Weights of a small encoder-decoder audio transcriber.
Model: encoder arch convnext, encoder layers 10, encoder width 128, decoder width 256, decoder activation gelu.
Training: muon at rate 0.0088, 12800 steps.
Data: trained on read English sentences (LibriTTS-R), 15625 training examples, 104.9 epochs.
Rows from block 2 of the text decoder, named by matrix and row number. Rows with one number belong to one attention dimension. Each number is 128 + 32 x the weight over its row's rms, rounded and kept within 0 to 255. All counts start at 0. Numbers have three digits each. After the name is the row's rms in percent of the matrix's.
# q: cross-attention query (decoder.blocks.2.cross_attn.q.weight, 256x256), inputs 0-255
# k: cross-attention key (decoder.blocks.2.cross_attn.k.weight, 256x128), inputs 0-127
q.134 099:129081157123134097125171118105130148114108094067163145134131118068119084091152101098088100080134158121168189089105184141124117111159116118124099072124062113109169141151158132164165059187139167100182109159115091143153121115109151138133099165117164136102128177128103170130129126088140154078150125116078192163167097107163132144211164121153090115108147137151099112174142082118073110131137144068142079153114078180116124124219159132155151150151174159171130086176126127131119144060106074098122146145102116080119094094154173099115105154134096114068104152147122124116085078088107053128166136152148106096090154141080144115152172063151183122131157092108152091110112163134125104095149112091060153124192091115077135141151128091107133107140027172092152117086101156156136124161159091
k.134 105:122200130154079136089117135092142087093120143112107095099149115104066179085137182128130063120071107138085097117138122182113160107179144092136102103167094155106127096127105099164182128162150102083159179110113128113124172108052169125110095096091217141207122127110130100158137134162094130129108096152120134124183143110106121088185149131094202145109103138141087091146106162138142161173140
q.135 100:170142160136097105096185055136171084180141123078169131117130114136082050028133161101128150143161151072175150110070120152152171109126176110152126122108127154149086144144160143086171134131194122133086093166064158156113080148110129162152152149146126107118112120110058099077170184132177167111164125087188104125142135149144109145135132078126126083136137150180128142149102094077169137089156121147140166153122160166075195139159113100184114138083162114127113125123133136199135131090065137153161138053119179145129162166181132093131159122150175134098120201122168167090149140109183114165120155129089150171130113094149139130105154127101126163120110100113162192170184111174134128130073169126172115190175130122114078165139124104154141120152132105199141098169127130077130122146126115
k.135 100:091097142135117166111175181134103137081167072139177183140184178096144128107170124072160134181162127103106116094158166163108136120144104204122145079142124175112129123143122152181155122160145119144140171115118143097126113106079114086147129148150094140046145123141172054170114103149159104150114160119048149162191132191088155166157135094150172141115141196120162092102133115121092124115136
q.136 092:118106106099086091088118090223096181138124132120119121171105139202148138151126132126096186144148131158138082153098118168098142113162152116108138155119127135150161117130109114104161101165151127117101082060098180104198096164164165118171127116139148129070114173082166150142122170162099132127169195129138129102165091060182062129084111103162108123219131138163170124114120194155144105116090127091149169114144160130082101130113106150140122051121145092157190110114113170130093158149143135122086149130160171177178130161124093159128158126082150104099116133169137138131155151119152113120153130141123105215133191057178148096111109114133072168155107184110131132098114144106120155150160079061146192141117163129199141167080135126108127071125059105098130051144145108119099135109108137
k.136 089:151088080130187118094140119198142095174110120189143177162133113148186170156156070135128139127093114116096106147140112140193123105113130103103106170060176125060177136140118132148161117151096134117071086143151105140146148218131134154114134142080086084105178121096143036157137105130157153141170120167121134074118086142120141131135097174158070134130133117137130191141119115109068118115157
q.137 106:055117131119137154097082178111141132113185125104111159120149148151111146094085136100115124096114131186138121106111168115126102079116167082170114137118127099130113078086135115107152143146133073080130105194083105127104123134170070086188087143126141111116115128156087143158136148174078133112120154151108108087164149136176106113088184124169054125085130099070085095130147176109133126129050125219109143134130172172146105126113143105154154075166148132161132141089131170146083111128070179125130095152114149194166183141109105093109059127111160165072080112085119195115140078090111059153115125125089169181146180095139124080137160042113134086102106100147192097127085140144086117140144137134159158154136136116114110163207111106084125106102116118112107096093106115194174082117147109
k.137 102:092166130108125124110109088166106142144149136159068137182162155108174182126149124113150134096098101149146140114097085116136113122085130196106126147126127162145062111107128196184137093179168154142122085091090115108158073135139102134132140163087146059138066167156134117138088148116140135123161170194128154116190108098108163092135139120088106078190117135160160080185111118159096201144190
q.138 097:103112149088065121123164088087098198099128114205100124156113115198136164168160132098104088115111145142132162134135152109153166121135118113097116086065141145132202133124129099095132061129103083116128140160150124150119076094087106142100153111093130135122127133087074099145119114134161106158154161117122146109163143177076159127159102155137165085110064166127111111147126152117085119112168131088150089101145060122083144175166131124120096147093154101146164155104184102126091132150158137123193116103159168211128178174101120121126125150104130111147093132127140104073095130133141154202132189098065170136133082146100037135125189170129127115127173165162122164083129150162112153178129172109104085101156051168100079176124084121130175132134173079158127197156124117066132170169129187
k.138 099:072113166163172152148151074070041110149154132121165162096139156145155104089130136121208161125100148105138124106172135116142099145082100163130105095138139186116176168198130206086114117072166132160103098151147184070115138108112104097157153139145121093117126135163176102186121128111120137132106151103145175129190131183123089143146091097158096151121138125127186117080103128114098068120102
q.139 102:162108144156104106072161149044087108127107100130123171169116189121145196095191122159136079155147129087127121120145156090090076144077086142141092141172131149116134121102136158126092149150093156108104163095114178090119113171102112129173135089131133185133097073200093127142197135151136126090119048134103218138102145116086087130145113154091127098084156168126149126092119099096143092070092138079069162077131071124072122109107101126130144173099141137111080137128112083113153098055098112180142162094113069102153162144119079142163124138188115159114154128118120147142127129154166133137120119109094146225098155132110126103144153132095089061113162116094162086102163101097067109110058124097108164165104154135156083133112115098132134118046104143157126092083140101148158158092162124
k.139 102:089161100103141111088096174130158191132161162110159094149115166100160080104169080138114070175089154128197163138072134128105112119069124133111101122142125061148140127102115177120125161199141145145126138136145123163049148149152168127096136149118101142064078134170148192182112125120134107107107090150174134169173131125090113132125138121193108159137103136110153191099145094153135164154208
q.140 095:139132099185134145101121142155064107087128148116103115143132097171115177049099151111175069154125130175104057164185128150129176135161159136132114146131110120101132113080132114085105104142135094152134069097137035112058135035064143120116040198139117142162169086186068113134143103048087093142114103159115086155147154122098120125129156119139163108110094131126146066133132126114129167105153125129151137112169117133101203151133175133160109118144170151131076103098095126101075170110156197137138106107101176116075153145212123122132139126084098115137078114192135130091102096114151107090111177168139150104159102153155115123118124187101098095138159156104081172130124122152102106124091177142082110124136097117142106153144071173061187160139125122123099132129125146162153109100172159
k.140 094:118110210165085110163125114130117114145166150139156152137154115180114143114125108171083168140118118121100178189143119086069117145116084173127129125171130129129125108142118169086171073123150177133081133138138131131065137153146119083161133170140082105139118168182192127076087198053084120127173147165112127150142146152097158128089168114083143092141087152160057086103182110135189136106121
q.141 108:130165140093097135191086144143134115168158094132157113122120125132159066069111081106129190089103144142118177126104127129096165125113135142051073151128180091178163115160135103098106123180122128119131130109161149074182146147165191089119170135130109091099175151065141081093125117117155128101106086157142184097155159099143100123141080076109109136183107214126148118178120162155137137093105100184098135112138067108128066082117135128115160112188195061134090090167105197130144139052116078112130133111085117152134150117096173128131130129065139084099133075182129182143161122138079144139128111128096106121104093120092075081102083155140114090121110146097142203162103106143083112156110084125063183187098184163167125140130109153161117106166166116121115139121144136179148113157112123
k.141 107:093151127130081108142100157133094115122108126144157128120107119143171161110155117135085146131160133092118089125103137228165077133162091121071046151126098133104124113076107165118106150191128095119119067169093139150088136162120134106125088072143079059146144149107102154223111127099146131108121124110195091060167085128111114142134182103141146098096143101122107091092088070119146070137113
q.142 095:137224108152130097157087148088070157137168142156071163182098144140120103149070139087153073112143128123163124163146173128121119113100116162125116144116155136131125144129178081127165138097127091154096101163074050145155093121128124157138160104183190116126149138140177133069107058158144083123160101125160135086126124121132175084140078135202116136104199141094157146151146116130103088116183196158146183153112117091079079148065122123128122107147080165148161119203161151090143124140124115095106145174131175184102101116099136120064208090165112151126137127130192107150130175113130080135121091147061142171126073174191048131141128151107112126123079092112168134122148155106127145120103145111094119108158106093125097143134094164140106117149095161142110181153146042141106102128126168
k.142 092:123202102155109140138153116133132113094124099133103143086100139076122109111142150104118102063183096086112130120125084092199124149140116147141151173140121130078085137112109101175114084153106158061120190108166128126120158178155080154149164128107097120078106175145138146163122162167138112197126129061147183086144094089174136139139095159150100105108188113091134199145144131048091070142114
q.143 104:063056171089146075115075146094161133083134119118107151062130119168140149190165168096127178149116127093151110134124144124182119142138159166093113165140098146133131117141160080137115063051125083147173151172107148114132141095145144132125095093131161092208166091079091138139134110148081154066106154136207115200142115098120151098114111148131150149091066135094211209145076156111166106084160100149120095099100110157145102135134124112095152155086101109141125090139090143100109089140126162121155122155122145137108121168136111130120102113164142094160129091114166096127066090141095130104135160082115108072143062125190092074103193081146127165135129096153144083142108176076152161089103113125169153150132143100090081153202075168167122157149138106152107116151142067132142123163090091
k.143 097:107197134119139129169115156147068170122125063091098148065120196130125109131071104118173124041081140145159116069066152144120154083119074130144176118203163164149073144114143148144134151112158097131143107120128109115102142147114158100103079142161152140162096122186135149139186113089134096153130156136193111119161122154119102171097077151084111113105128131156184060106107135152134115080120
q.144 104:097088168119139123142094126158090226103143145149117176166124165151140086142108115126117179069124126156115120177147147042132138088084148133089198143130151168110100134103101135119064052195187147177149148116105098218143166070130151096153116103126123163130122138205105163091153133131107146162129121115115138180126138164088127103103137109112124131181138100138134159136127119123125128143108073115111152135147110121175116114122180156134054130141117154138118097119055141119132083097119155073211100080122109176078073183135132078076130139107165118133159184152124179087167190087179156106145204140177074128151119136094139075124125105156113183121112104104106093151164115084141167125109099150132148143139150162188126091106098140108093094125092150116142139137117073124055135173122128
k.144 101:085110122159143120110124112129141064106127110072112091131109091186186172062131121123167143136139130165121091114125172157123151123142117142148144207137130137087120159139082138107184185145113124117086121112134098086152078133055074118198125086128110118085173114142139108085107181131087170156145121166117147132096092092069122137104111118071124167115116090112144104153172075192057100178149
q.145 104:148120133187085106070128114106198138121096119141128131125157131116134141100061099170189088106075154166089212152128155147116149089189125088166133125124190128175159142109166077122110115160079177124152119113140136142128102164160147122097095096071099169142082147150160107126100129170141189070098163120154131141179145149135072117103152092117086163143137117148172175122197096077119162140152099202155173130097091157129132151082159088118155137084110087125188106099144155151110144127154181066086106124092134112111109128130095135097105126159201177235094122208144143117116109070118185194126162096147101118137142132143191084166132168108136112155128084112148149165144110140129196117157120129140123108134142085130111095182086118143126103123116087115133168135105164151170151183119133
k.145 106:147128118099143166117204094161165145100126130169044164097152090108139081075157095118141122158091171134133101113167123108118100099043143141116140096104056110109088136109155170125139148088146115109149143146118171119134117075060075139154109123189155101157147138135128098159146160166161095081105139117115096100093209141180103118126154114077158157105194125139147098118188170113144091163156
q.146 101:129120117152132119025142154140067150148159123232102127105145080097158086139146121150156121139133129061148193138128130140119176131111175089081128128141181055137172157087087155131132091169127076132158123098127133144097149155105168186139154144108112156114180095118201164080144098085120105168103120129134118148108113123161121124145139149188130134062134116145155118077126091109130171169099135143114084137075127103161132147163116118175122212182150193117138181093121154141102141092140170181142163064134126153127139162102107087190089203111096133122175180128141241136137138122141065114136126126078140147070165141150134108125188134125103147121123090111139121096096100131114185099120115127140104116123168126130146099117114166169166081124122158085158157151096126158203085158141109
k.146 102:100141124147070144111175111133144078157119137181114137158187158140127148120153161124127124157129156149152189130140155154095120119117109168043128149119116046080138127178112088129134086167126137066148111146175086109119103095187073074118108185125122089106148131161171188131131169207182132102150100143115158085170086160131101154122113134162131151131106103135114161115100052131124197170133
q.147 100:154094116095098112130116140084168141134099111078109129089090178137124089110104141103106177109080117128181188104118076173089121150135098126109155119127102132113163113138143076156151138177151112106085130108191140127102088091078085155092101093117072150099124168126117161165106126164111086133092099150071094088119116068201104149107189134091096096134131154140186124096133150122095098164100140195132154133127108158188101078115092142121067123135116139163156135109156186146083116123165111134163087159142061137095132129132118110140187092138137047086185121122100188161103071115100186159160119068091109120112125094105088146100167107165182078129188190079104206128067163118054134077150111107133139100111107168110116062124113091111156158141120118094107106104121135119136137110069103
k.147 089:126114112167158152078099161114088110120044166084124153148103075115162174160173128184138094098105145160149093133104143146137160134126136118053121071157177150165118097171131149097123099122150134144101074166143146126138083096105093134188121111122149103149119157136094163136097085140165165154168102122136096084122153152089095082169075113165076120113143116105161053085106128202155182182112
q.148 106:146146145179112102179150142184127117141133105140113184142139101156140122119164164136100125118148118048119077196125111127092102155137174121094079124137078116084116124117088160104082142129082141107128129135146150091121126074070192132111156132113107193195129122171148113166055167183096131154152143127157111144094122128069116130113179078107160163116102115137156165144048089133125173154095106163160152140094164104140157142145142072159136074087108161155055135109109176137146115085110128147113133078098105134118102130087120115078119119158175101092125119155072093145063122112118109165084144139127066197098163086099138108135113160099110091143070146148144133174194154111104095117158138211158099097153135098069146132125121146126110193034171160153183103164107126137167178101100098
k.148 103:141161093145184079159126142138129153108181084138133073125151155159099105146110173132097148083170117072123097060094116146131176132086127129106160108157117057183174130134103127149151135176077152150125107116136141131083131098116167194135133139193142136129094126122168091126191113104104130086176171175105126165092153124081119143066100160195162171099148129108136138099124110201153115199133
q.149 094:113119137150093122089160148153129165103168140151133115089148071128170091165098048147133189124156106117186132158083162121137100119076143099141170166121139160079158121121111124144120124098056143136127115141152192094101143148109160148089158052151104160172095090066109115135084136124120137125172113113081158117091096097158137176119144144168092127112118153180186085137107119136133105093133103168130087094143109086134145080111149129089138135190135158161127099123149125093150068114121142155126101139092124162137123087134196148110131190162167164104069146201151145121111114063091161082127122131112146118155105176164144111169081155126154212131095105177128122132192114111155152112166196187119166174165099203149144134079101136144143145146111046067122151144121135151021113153154137
k.149 088:147086141151141135106095146077101158172163077123189073067133149176115059136136144131146157125107168116126166143110186120116120135151144110125157196154160090094187178127126134080104124179147080126156155150160125111151125141110116187115162142124119139088051109112105137095166103210153148190128146127130131087126120172166096095090137100127173132095085161116093145074108175149137172170076
q.150 097:158144111137113201121090147158143062156097162131147151136123132140194160117173121078109101114165117153143166141113136123146195150118126093135121117121136146203121091115079193110074051136106091155061130114078133099099168159104150138117118087112160171153140130112096142112101180113144133127139125119113152186168123135099144168122178220136135132107137149103129124130102093171105090077173117180113112144165098130120130127148142169093074158148147105154139112074162131152168109158118118125090190132106130156136116090108143139155131138134088078054081125109174096097134090122158206169136180126144165161102122107100132120141103034068153205064134074128105151149155101128064103064097086088148122143045069103104120188115121151168110107110166121151107091130125127191134139138098102
k.150 084:104156135135082072190150182146119124137137086117102126175107169117149148107100112092127122141093136070127123129099163184189124176136133139101070093139106125145099149086190100115135153102178115105093136162127181110131165151185188184122080131124152111144155138141171148142154102118043088122152109056156141157171116151160141137129220124128138190107059139129153131146102117154070095124128
q.151 110:060115138123164185072120182141171141116163161142083179108131122066152118113160174132155142079149122110080135099113177127097144154132114132156121117137111122179128147168199135131143170166163097105136151112114135142094175153113168133113124137202173049135092119178137092203166166143116120119203125177131126105116164157068123190105106172179153175084113068137147159103126159155109147069150133131112129139112145101141089168084109054134114115124088161133133126111100156114069076123142033118161137196154102063111109154103189133172129098145148092137153116136077085127073112154093132155161149181125119166159102103086081136136080091164080140139119073091110106160151105141133138165097144154108089126169086166085120109144158102133141099114154152082162114092196119134100131147111089
k.151 094:110151143140065113120154138104209150075119128168143157186104174144121138120105151105141174091171118213113126130170112160067113142158107146112088164114166129142131092174115084125085064098119157158147170132145114154091100149160182131133134140060120107142086115054178130130159161079147097111120145133094137085112181090145136075164147088130151121105095140077194152110131134104097065136160
q.152 105:200167154105152096092207193145158132091119122134102149118097117133093126104101126147169070222134139101132134153141100142133138121093113110134127158085142148088118133115151117168107112057132093155150092110168163057139119112048177158116137082160165155172078142097139151191098074153167165144067140088183122101143066137145187113127138137106175135109091111101086112138126060137157083150151142102119080119140179148138106141169077137165126112113143123119153104124122121112112210069114177124115161167116106146081144100116156111121058168114177099120118159155149171064191164118096079132136081129114142075125163166113113113087120164156126125091157102075150144155119072128106156121128128117084064174141188069160158126138129137150144160137146152145100167116107152145148223129113117
k.152 097:142096153175123088143153152166085110110074155197152107142167112130134105071169088162090092149123096121179115045117113150153154073090116101125142164110090077118138105104191087144114139107174105057122176177108155134139166144148108104142197120160108149109128123198085116126148127110142129133136147174141144138159169166130185146094087177178129154111201151120090089130140089133112091114085
q.153 102:133153150112118067114139149135135173138099122166141137123151185105149053096085122138064123131144090199126117105159180131086149121193149138096102074122145130117111110164129127201106132154127150054186131087098124115172109199146141090137064116133095205180182062077090125137119128167152134123172127133100113141167172129149114153128128168121094102095193102149079162116075143124146087160133111146174089120098146113147128146202153090108119109138188093147087127161140150137144125169108138133130161127125122130089111109160064171136163111140121033127100160160111123152100100106135133102159093146155108045138038136092146106173129147135056126092141153144177098110075140141118144171135155133104164159127102145068174093140147157120135193095129152132175111099124094131092062127106080
k.153 099:138214112199152105081085134188077144097138140120152106113130112170162146132148141216060109128059161121091040114127136134149176128123169134170104161140101098123165081115097120139168126139186135111112101093108061115095147166147171127141110138088099134152113116155147133169085073157084145096126145091116110136144103146139173132121163162054169121140150133129110134093196121118135108120156
q.154 104:135119120154144153142142125206114145134157093135129158117137134167075131145122114141186119174107077144216147120177148160119154075148141072139180111063187127112098100092125152151151173148084171124133126120048144152162106156119079113103149124099067132077057171163144121079085084126091036099134148144169126149094080113124127101177096148133145145155116163086171129124143147166185139155174085082080116059140119099150121149092183142153092140138118140182152090106136146146070066095105107100147146114106097131096126102124181074170133095124046173112109102130130127093051147132079077120052113186106139063140129192098109119152166102127141104133103108112121127135157112105139125103113193094153136155108131114114078106136106147135127157126149082165108113096148121189132143098150150
k.154 089:150157194120071145057119109096141086063186087108116088147163112162133104105120161106207135082120121141196126190095133148136137120135132122147099132097115123123153108073150142163133157136117137136092069136110142086129109109108099136145098138133096153134159153194126068131096116042144135119142153088129132109130131170128121104090182087161144195153134163057111171171055115127146139093171
q.155 108:200135098097105124079117119130167126110154117135126149129150094133138078169157114133121138151177137116114161101142149109147087156105202061132129120096119067143114148142139123066083151116116127137149142129114101140134157118144127132142109122172104112049149115135127085162109120130151136127128141128044117095157173150145172116162095154113111138111126186132150128120125152090177138152138106145102229152078117102173198084206112231152162044127060083118088159158158154174158144077163145134207143181133151091109121103067079125112097117133140109130096131119141162102119142073084136094120113082102125084145095136136135057130150100112156142116182190105136097114151176099095092140161130162168182109114176105107171135164169147140159150168135195084135169127098098084082151078105119
k.155 102:102168131138161125160114107159107160085100081088136104129175133126091106161186164128116144161149076075145193140138123132132130147196094088113172144142146098107159132150166104099142094131139146112099052061096096092139077109092143098132159072111153059132074112214137105061109103104174145147105121090143094122162095163063142137159125109159143101144127132105142096153101205124110119155157
q.156 102:162098146155104113124172139129178146143162062074170122130141140115137118179130072121068238166172145151075155109118125136056090107125149124142107158105152148155138140114097107143131110137116131110121146115157156162056145130195087073099104164205081169191104094133150108126094163153155066128152117157195143130173125135151096121161107092106104083123137189145144125146136125114079135126103128116165121098125142150175131181096072139141123171090126085165117164146132147138136111129103165094081130120148109166132164109133156202146126152091021123207120128186165134117159132134132101167028105184117122119084157122074138147153085138134077156112121112103090140141140106139121121119108145174157154143133169162170128196120145123118161099092123147110114058143153122120081179093096174
k.156 106:127118094159099112136126136133107093086155158176110123144161123101111151132207142117120176169108111156165092166134087098064085184120137063123146187136149085112153083107097151093140154122116115146100138108147120164042123178070163165129155112153058131109110127115115118078100148141179139047083154107088102086120183125136141115164218107130143181133109099156162146135100150106108142158104
q.157 108:159177101100115143135075182161124099129053156135105178133113117140141120136162164129127139134105133137195126144164162142168112127084178114211156136196180129130134112093109076100056176072155135149168031136132109149160103113112147064120167093157064162112190153140103098133107145113098126141104201141168126117151133144165151104085120130051083098166104101132137143125054149098056067152059104114136119093142175087166064090149136147126193195124125168136119122130133118082113126147130129081131122122099124113097092139110137124127138195186139073120121108111161152144171107164083133115077087082109145110133139157117145073112074084142133086136108149083144158147140130133092128158110133134078085111156098180145131139105128077119152120173150156126110133208106109148108177148133102
k.157 099:148108146110137113089145144135114144089152118170136073141077115086118106162126137145060114160158090172132141142147149192128128140156194109081205174134123106170138130093072045131123141142109147166173110156115113091104104107122066130115109116152129108117101169196121146162124156155079129146153126100157143156111118083089104082133114118096088197096155119121084163139160141159062027096126
q.158 100:104166176115102153085115146149131105097167163116165074170161115127099127137110187128162126124156130140151122132078127107143116107142093128135160083084169067162124144146140156200111165115084076125137134082163113156141142173097111175145100183090126159034122103075125125092144172138120096160096154092156210074120114153131099086070094130136114137121113182131132105165144156147103135089174125135142136147137112141155109077099120117128175111097143133112099113128123143150122176156108100159120162143152110151137097157097091119118184113170136075095167104185099173162173152112149093131128167061171163135083152126162151070125130171162112122181171109180128239164111199119064114119149074113104146048128132182126120167132174175172107148141124165157199123074119116159183098129111149
k.158 115:138109068083153161087183098185165115089165080145176165166150113132151102138150138168104117151165091106101146156169133185095144106115121121157098116127096107130078159164177080110119131049172148144108055186085091107107123120128160113152090118106141045143178085144128136117155125149116174113153090197136097117072125201130103170184143124156086129102105115112150132117105128135097163140135
q.159 105:172158076149163156121136132174140109157111138100175115131143193096159108134132119094096128132110190118151094151090132109134115105092144100085160120163126119133140092088147091160146126129102158166097154120147115117138108109169110158096180117108132175095138108115121142091140167099081133060090161115123112124123176206140126076119091123095120093072053187178092144141107164195157141177182169120113078096147148133076130116096100149147100177145169130089166098109112104114162125157135154151110080170146118167071085155128151118101147192171179177095100102129155106158073112074140185141172167125114162172126105131160172186147080121158093049158132092080088186131137118179099150125139139081122141143136175091186081081178126126106146157118076102082173168120133174147139125081164188
k.159 106:137099084096098134115107129095150093134122103114171157123136094131175141113123165113069114118116152172081156170131133089135090128177149127148182159090151106109148106099207184149101167157149150126212138203154111123139159160135025044199115148130109108110119148161135128154114158171114167146161148128133069195126143135129137065129094151153086122127128152150133132074135115138186118153121
q.160 105:171206096143120132164108097144129130067129132096156182105072131143144087115108119099118110108087161140193094108148108143166152126166133065150074111111123138171152110098077084100169111100103115125091153152141067063113120135189149121053111136109118058127142098107099089128154074087074178126097101153102095116161083129143121092111081152123083106122109103120107144144136109115161175116147142127079119158101110077155189170176099093093172118083124151155100166167144160076143093104149151128067136134089137208166094128128115126123103075149109201160147176065140134139090094147116167087134092120098133128078137120076130148119192142113105097102101122139085121110113117140136131114170136152192054167058140181105105113177111164066089096121160183121150111141174128092092117132170149
k.160 099:190090099071151145139131107089138149106139114149073101134159201148140068143162097114128113148087180086167125133095138138133087125135195145129133174141113136183160155156185109117205113159101103134165080101125155134056161141123149111097144197124153127133124120084085117173130159131142129115126135168127120109098144159114106087057161126132166104099089093065122091106080148157202189138115
q.161 098:176083099130128137126078105101138122097132147094164075112068149181107082180166068191127133090123129135122154100167137143092086138111130105150142076114173160160116168170192092157147137100123120082183158111143134065166084074106170146065161102143101155131117142155145105148174162126098154083133169111129119168140110180118092078141194110155099099113155138094120085121099189093137121073064148102196168133170096123118092120103123190127094148166101105105118075141120162065189151106119174104139059137077160167149132111159100123156096097118109094115133159148129095137118143160113154140179172178155121072164142145164122097153103114128125129092143112067137164103099042057137122169166096079083116087155137118114134129111126159139104137176118155123139131106146040155130132169098096
k.161 096:124094116161058150138134160138167165121157080122175087157128181135131175148128174139072169123105114127131166151167198134073102161143139147117190155085106172096143126111129144096079160138151153149061130120087126104153108090118179126129142149154118120163156126169116079167086137101042066154157127102099115083160097124135104142144106096149098137102114141113116143055071151100111036141131
q.162 095:116158146108138132163132146050143117171150165164194175099124079119175119130150154115132094090110092174102131121122141119126069194149224102224131113182140101146147068140142127035108169114096150103114106103151150128186115120137149194099127112134104152126107170110098145118140134127135173143151069142143141124135135106128166126109080112183176083078182125103162049144181109122135138192144137183144182197040164068113145079142092128073186107142124145126106130142120106144121159117137084129123162135103126117132168136168140073149093123072161188122049144150112172129107182100145108121115116104149161098150098097056111121109143124126115102123135086109114133189116137137152168114147083169122120125156076151080158149141183119148113120141099133138117101142120211139135143119151105
k.162 102:174068109110138103125110129130145175143125144163162115083072151088181075167136124158109144110155130101097038090103096107081076081084172128100117138091088072137137134090123154148123157122102134093138127189154097144175108111150154149123068162130138139106152156094090153140170129129098181148103127092184179170111082109177077097123082128127125106149156099118110176188121086188140107079117
q.163 102:123146130134131129154108171162081143083140091133087108116155122152078122148116079186105149131070141141124142091096103152195118086105126110160099164156200163155125126114125163162120194151112077180084096155148135128116071156145154107169107150106172129131105172073144095173109118131129077099144098099136198072144126151081113145115127094160123080172129137135135113097135138077108105130128197119175141116083211133052199127165157123083136128158187132052103112103131178147094126181093140071155137096136098129130113136149124105189185149080117124102117134201142081131136103137074135124165052120145083123119132143110120142142086096050144150146156078145123153101110168147083171179065122130094072122097171105137144113145160123110132121147119125144226129119121122153158166079166141
k.163 094:186171110128086158156134144147123149108163166117125148135122143137115130120122102131147158085086139202117179126147098114116164131167142162089124142116143126127116112144074055178100109145141116120107095152097063185099069175119114103127122160143162068133147115173125111227123144130149095160108150089085171158141154155047131120171166159115100121141176204183111169142161090109148107063155
q.164 104:110108135145146115144170080055145147179096116149114107157086165081122146116128143112061144098148091148127092109155122139195147147105076192166147105131109126123144113108094123126122158125157107110148141107116167108138084154122126157176137075018094129118175129174179170120095114175113076133167080068078138117110148200138145059177090093174203158100110130098074154092124095155116092162101132127115107080152161141161127115138123131116169097174158120148133130157194119147116176079059062164163112071172152185175126148158116074114130139155118095117088140171102126092137101131172102174115100136139118107128131111124162043125109103119119147129197163066164102079146135152214166158167108143078168125083122129127167154117125161157156143118131127134158138155136155099108149123096099
k.164 099:150147098197157142165139200171161090137120163129131149164082148117095103097119090185129162134147052153093117126160122129197095137119099191085060092117125119130101167114076055122111140077093144127137146121119162128112106107146091152113122122203125124186139149125103170169080107089131093115141075082150191130115095154122174111106118103143117158203135111125102117110134136140070148083152
q.165 100:110152123114065164134106122149114107159146138142164147096127097128165130134171117168114127093142069112112138161170135179168156188113171120115109080073081129160109128119095120117082178133125142120132159128087087068092151162098095184143106113089145083130102117140154096080139138152126191115115158168116080156112089158117119059095102099109146087100125104070082160114116131147157155126111133111137092150118164100150138128111136110100154129131116138117167111064161121070163206103144106083159072127116123098162043165194155188149124159142170089216091096083149112112102148144101160142168154171133126077127063107137114155191170132138133124096110180130119177193115111177112190114098165124125177124114162108085120180079124128084159122170117142093103143045148110119056148103061156
k.165 095:202119173187142105107145151121114121123122104118161085117148142163110165098179104152070135107058182106124104090132110169134113093122174145078066144146125156104106157080130155148133168114096125149097106112085121085122151092161114134183218131143094054135084129086137155145091147154090157158134154145131115176085175126074141142091198125116083157159086067105099156109110117122132181136126
q.166 094:100097130162123101161100185157144116136105171087144113053179082126098147112124085168146141143165108125185130146133085160114141148134115178138125128058174089139132094115103121181136126184144137127160166193123076086193086150180169104198131129145112143143144103125156112192168170163082116130110135135139150155071029114123129150095122174101130180105139102148142102179113094122143147094183160115129136118116117119098083128090138148151073150089142083132130094132149145161116073128156101143128133176139127138131094161209167139190112135136158082146125152119170091130089155131062086084108089185120130111074089073129080142107138134080154138130129101127138171143145147189120070069076133170101164081139137139069145155172138087141144089097110127134118158121106088131088185036112148
k.166 101:102152152146104131179137125109093067139170129137165121065128047149100163100167176114097106137104079193150103104110080156138127131176140172111098102131113160139156118168151219106097148182129158152117124117084137157109128127157074098145153181077095087115132113149149171095139096105113109177091141154152095146149138116051153185121133149088060117071154155092088131123152111166119174144126
q.167 102:166095087098139164158084116169120082134160107113129188163137145100147125118173105110094158166149128087116115124070167111142143096136052105110130072136179078067144140121071083095100132117098124176104062127114117108081134148229119124141103209191113108161090164096130122180171082173104102148122124111109106139183086154182125170124112110146150132157085074104169162132141093143137177159147112150136109162060137133122112114056106161140130139101132135085070109168147120119133106057153117118149123120112093170096150149132203142099110224119140097159131136155183094087122155114112101174103117058150129107125149143108103135113085171101162152122101092169121107087150152103160112141089193094150099131129106179087118088097136112116091175123126098124094195119121177107130134122174179
k.167 095:195131171103100153132099120140139107176131126106074173170076114219118094086112132118156082128062169123138095087148138153142155155133097092124106117103196107159103148091078080114135176159109122148152122118139073141156145150093099171153126121145114151097120130081164096079199100106127156190126184137125067134170159159147153192092127165136158154089121107128162177147112183119148148128098
q.168 100:123126135101181160117107137107114132163182110139144152144130118082095120067167115106192163095136104119125105173114126223128183159112154130107104205119120132117137091114121187133150120072112164150086174122164163111172092114136134159114115120130115165072140131120143141221146129132116105159184091146096090133129153089112145090121144172074189130175111069129164138055107112083106091103180096143204128056184135083190118112157086119129176140120099115126195162173112127134096141154150138162098140149095117176109178183156078077139144160110109114050129090150135129071097136156192150127105061170141127106102141128145103135122132101155079111102149158130106132099127127154105155141142168128078062149060108086074061127152143141105083109121135119158109175131132149159088141122153158
k.168 091:183067132131126122147121106136129220162161175105085130153114138098088117132107127132118166176075074137105095119146159086074106085122148115175198085175119164142170082091094118122097134134168172128139116082123093157101162120173145104123064084114094084141124110179122120122134133088151071171082084133114179171160159104083126128137109115097099194121088122095121075147123149113076116111148
q.169 089:105126095116128113151140116023158149107183171141151073071136085076109103160132157115101110185160159090106103143135071149142128141104117106125127122161125101169174138122151075144141112100148174168116150170043132068109148078130147125107194127117089103128159112114168097096124089089094181109112155077149165184081090147083119141141192089148076130091122126099126158086099192100165140123087159124089120154053130178085084101183173124060180111156113077151132096157108134079105196150124126082169155105119124113166101108143118112120101146130162153155183075114115129183079116099168136069153074098102114176137134156104134142138118157180126165128129142134121183144116081090110181152150122068109118140137161098095131090095136141166122141125165138153100159096105095104192092126133157
k.169 074:085116113140119152112148132160182146123136096163194110150090151112183138131122175106138119143082169057143125145136145136166148101083140216147120148114127120130120207105156141150153165139134119138091189094066113165121158098162157166104077112144124088174099139139123160135089132122092172129172096127168123131116131149090130151081108135114067068148124111111185201126046190101135156131077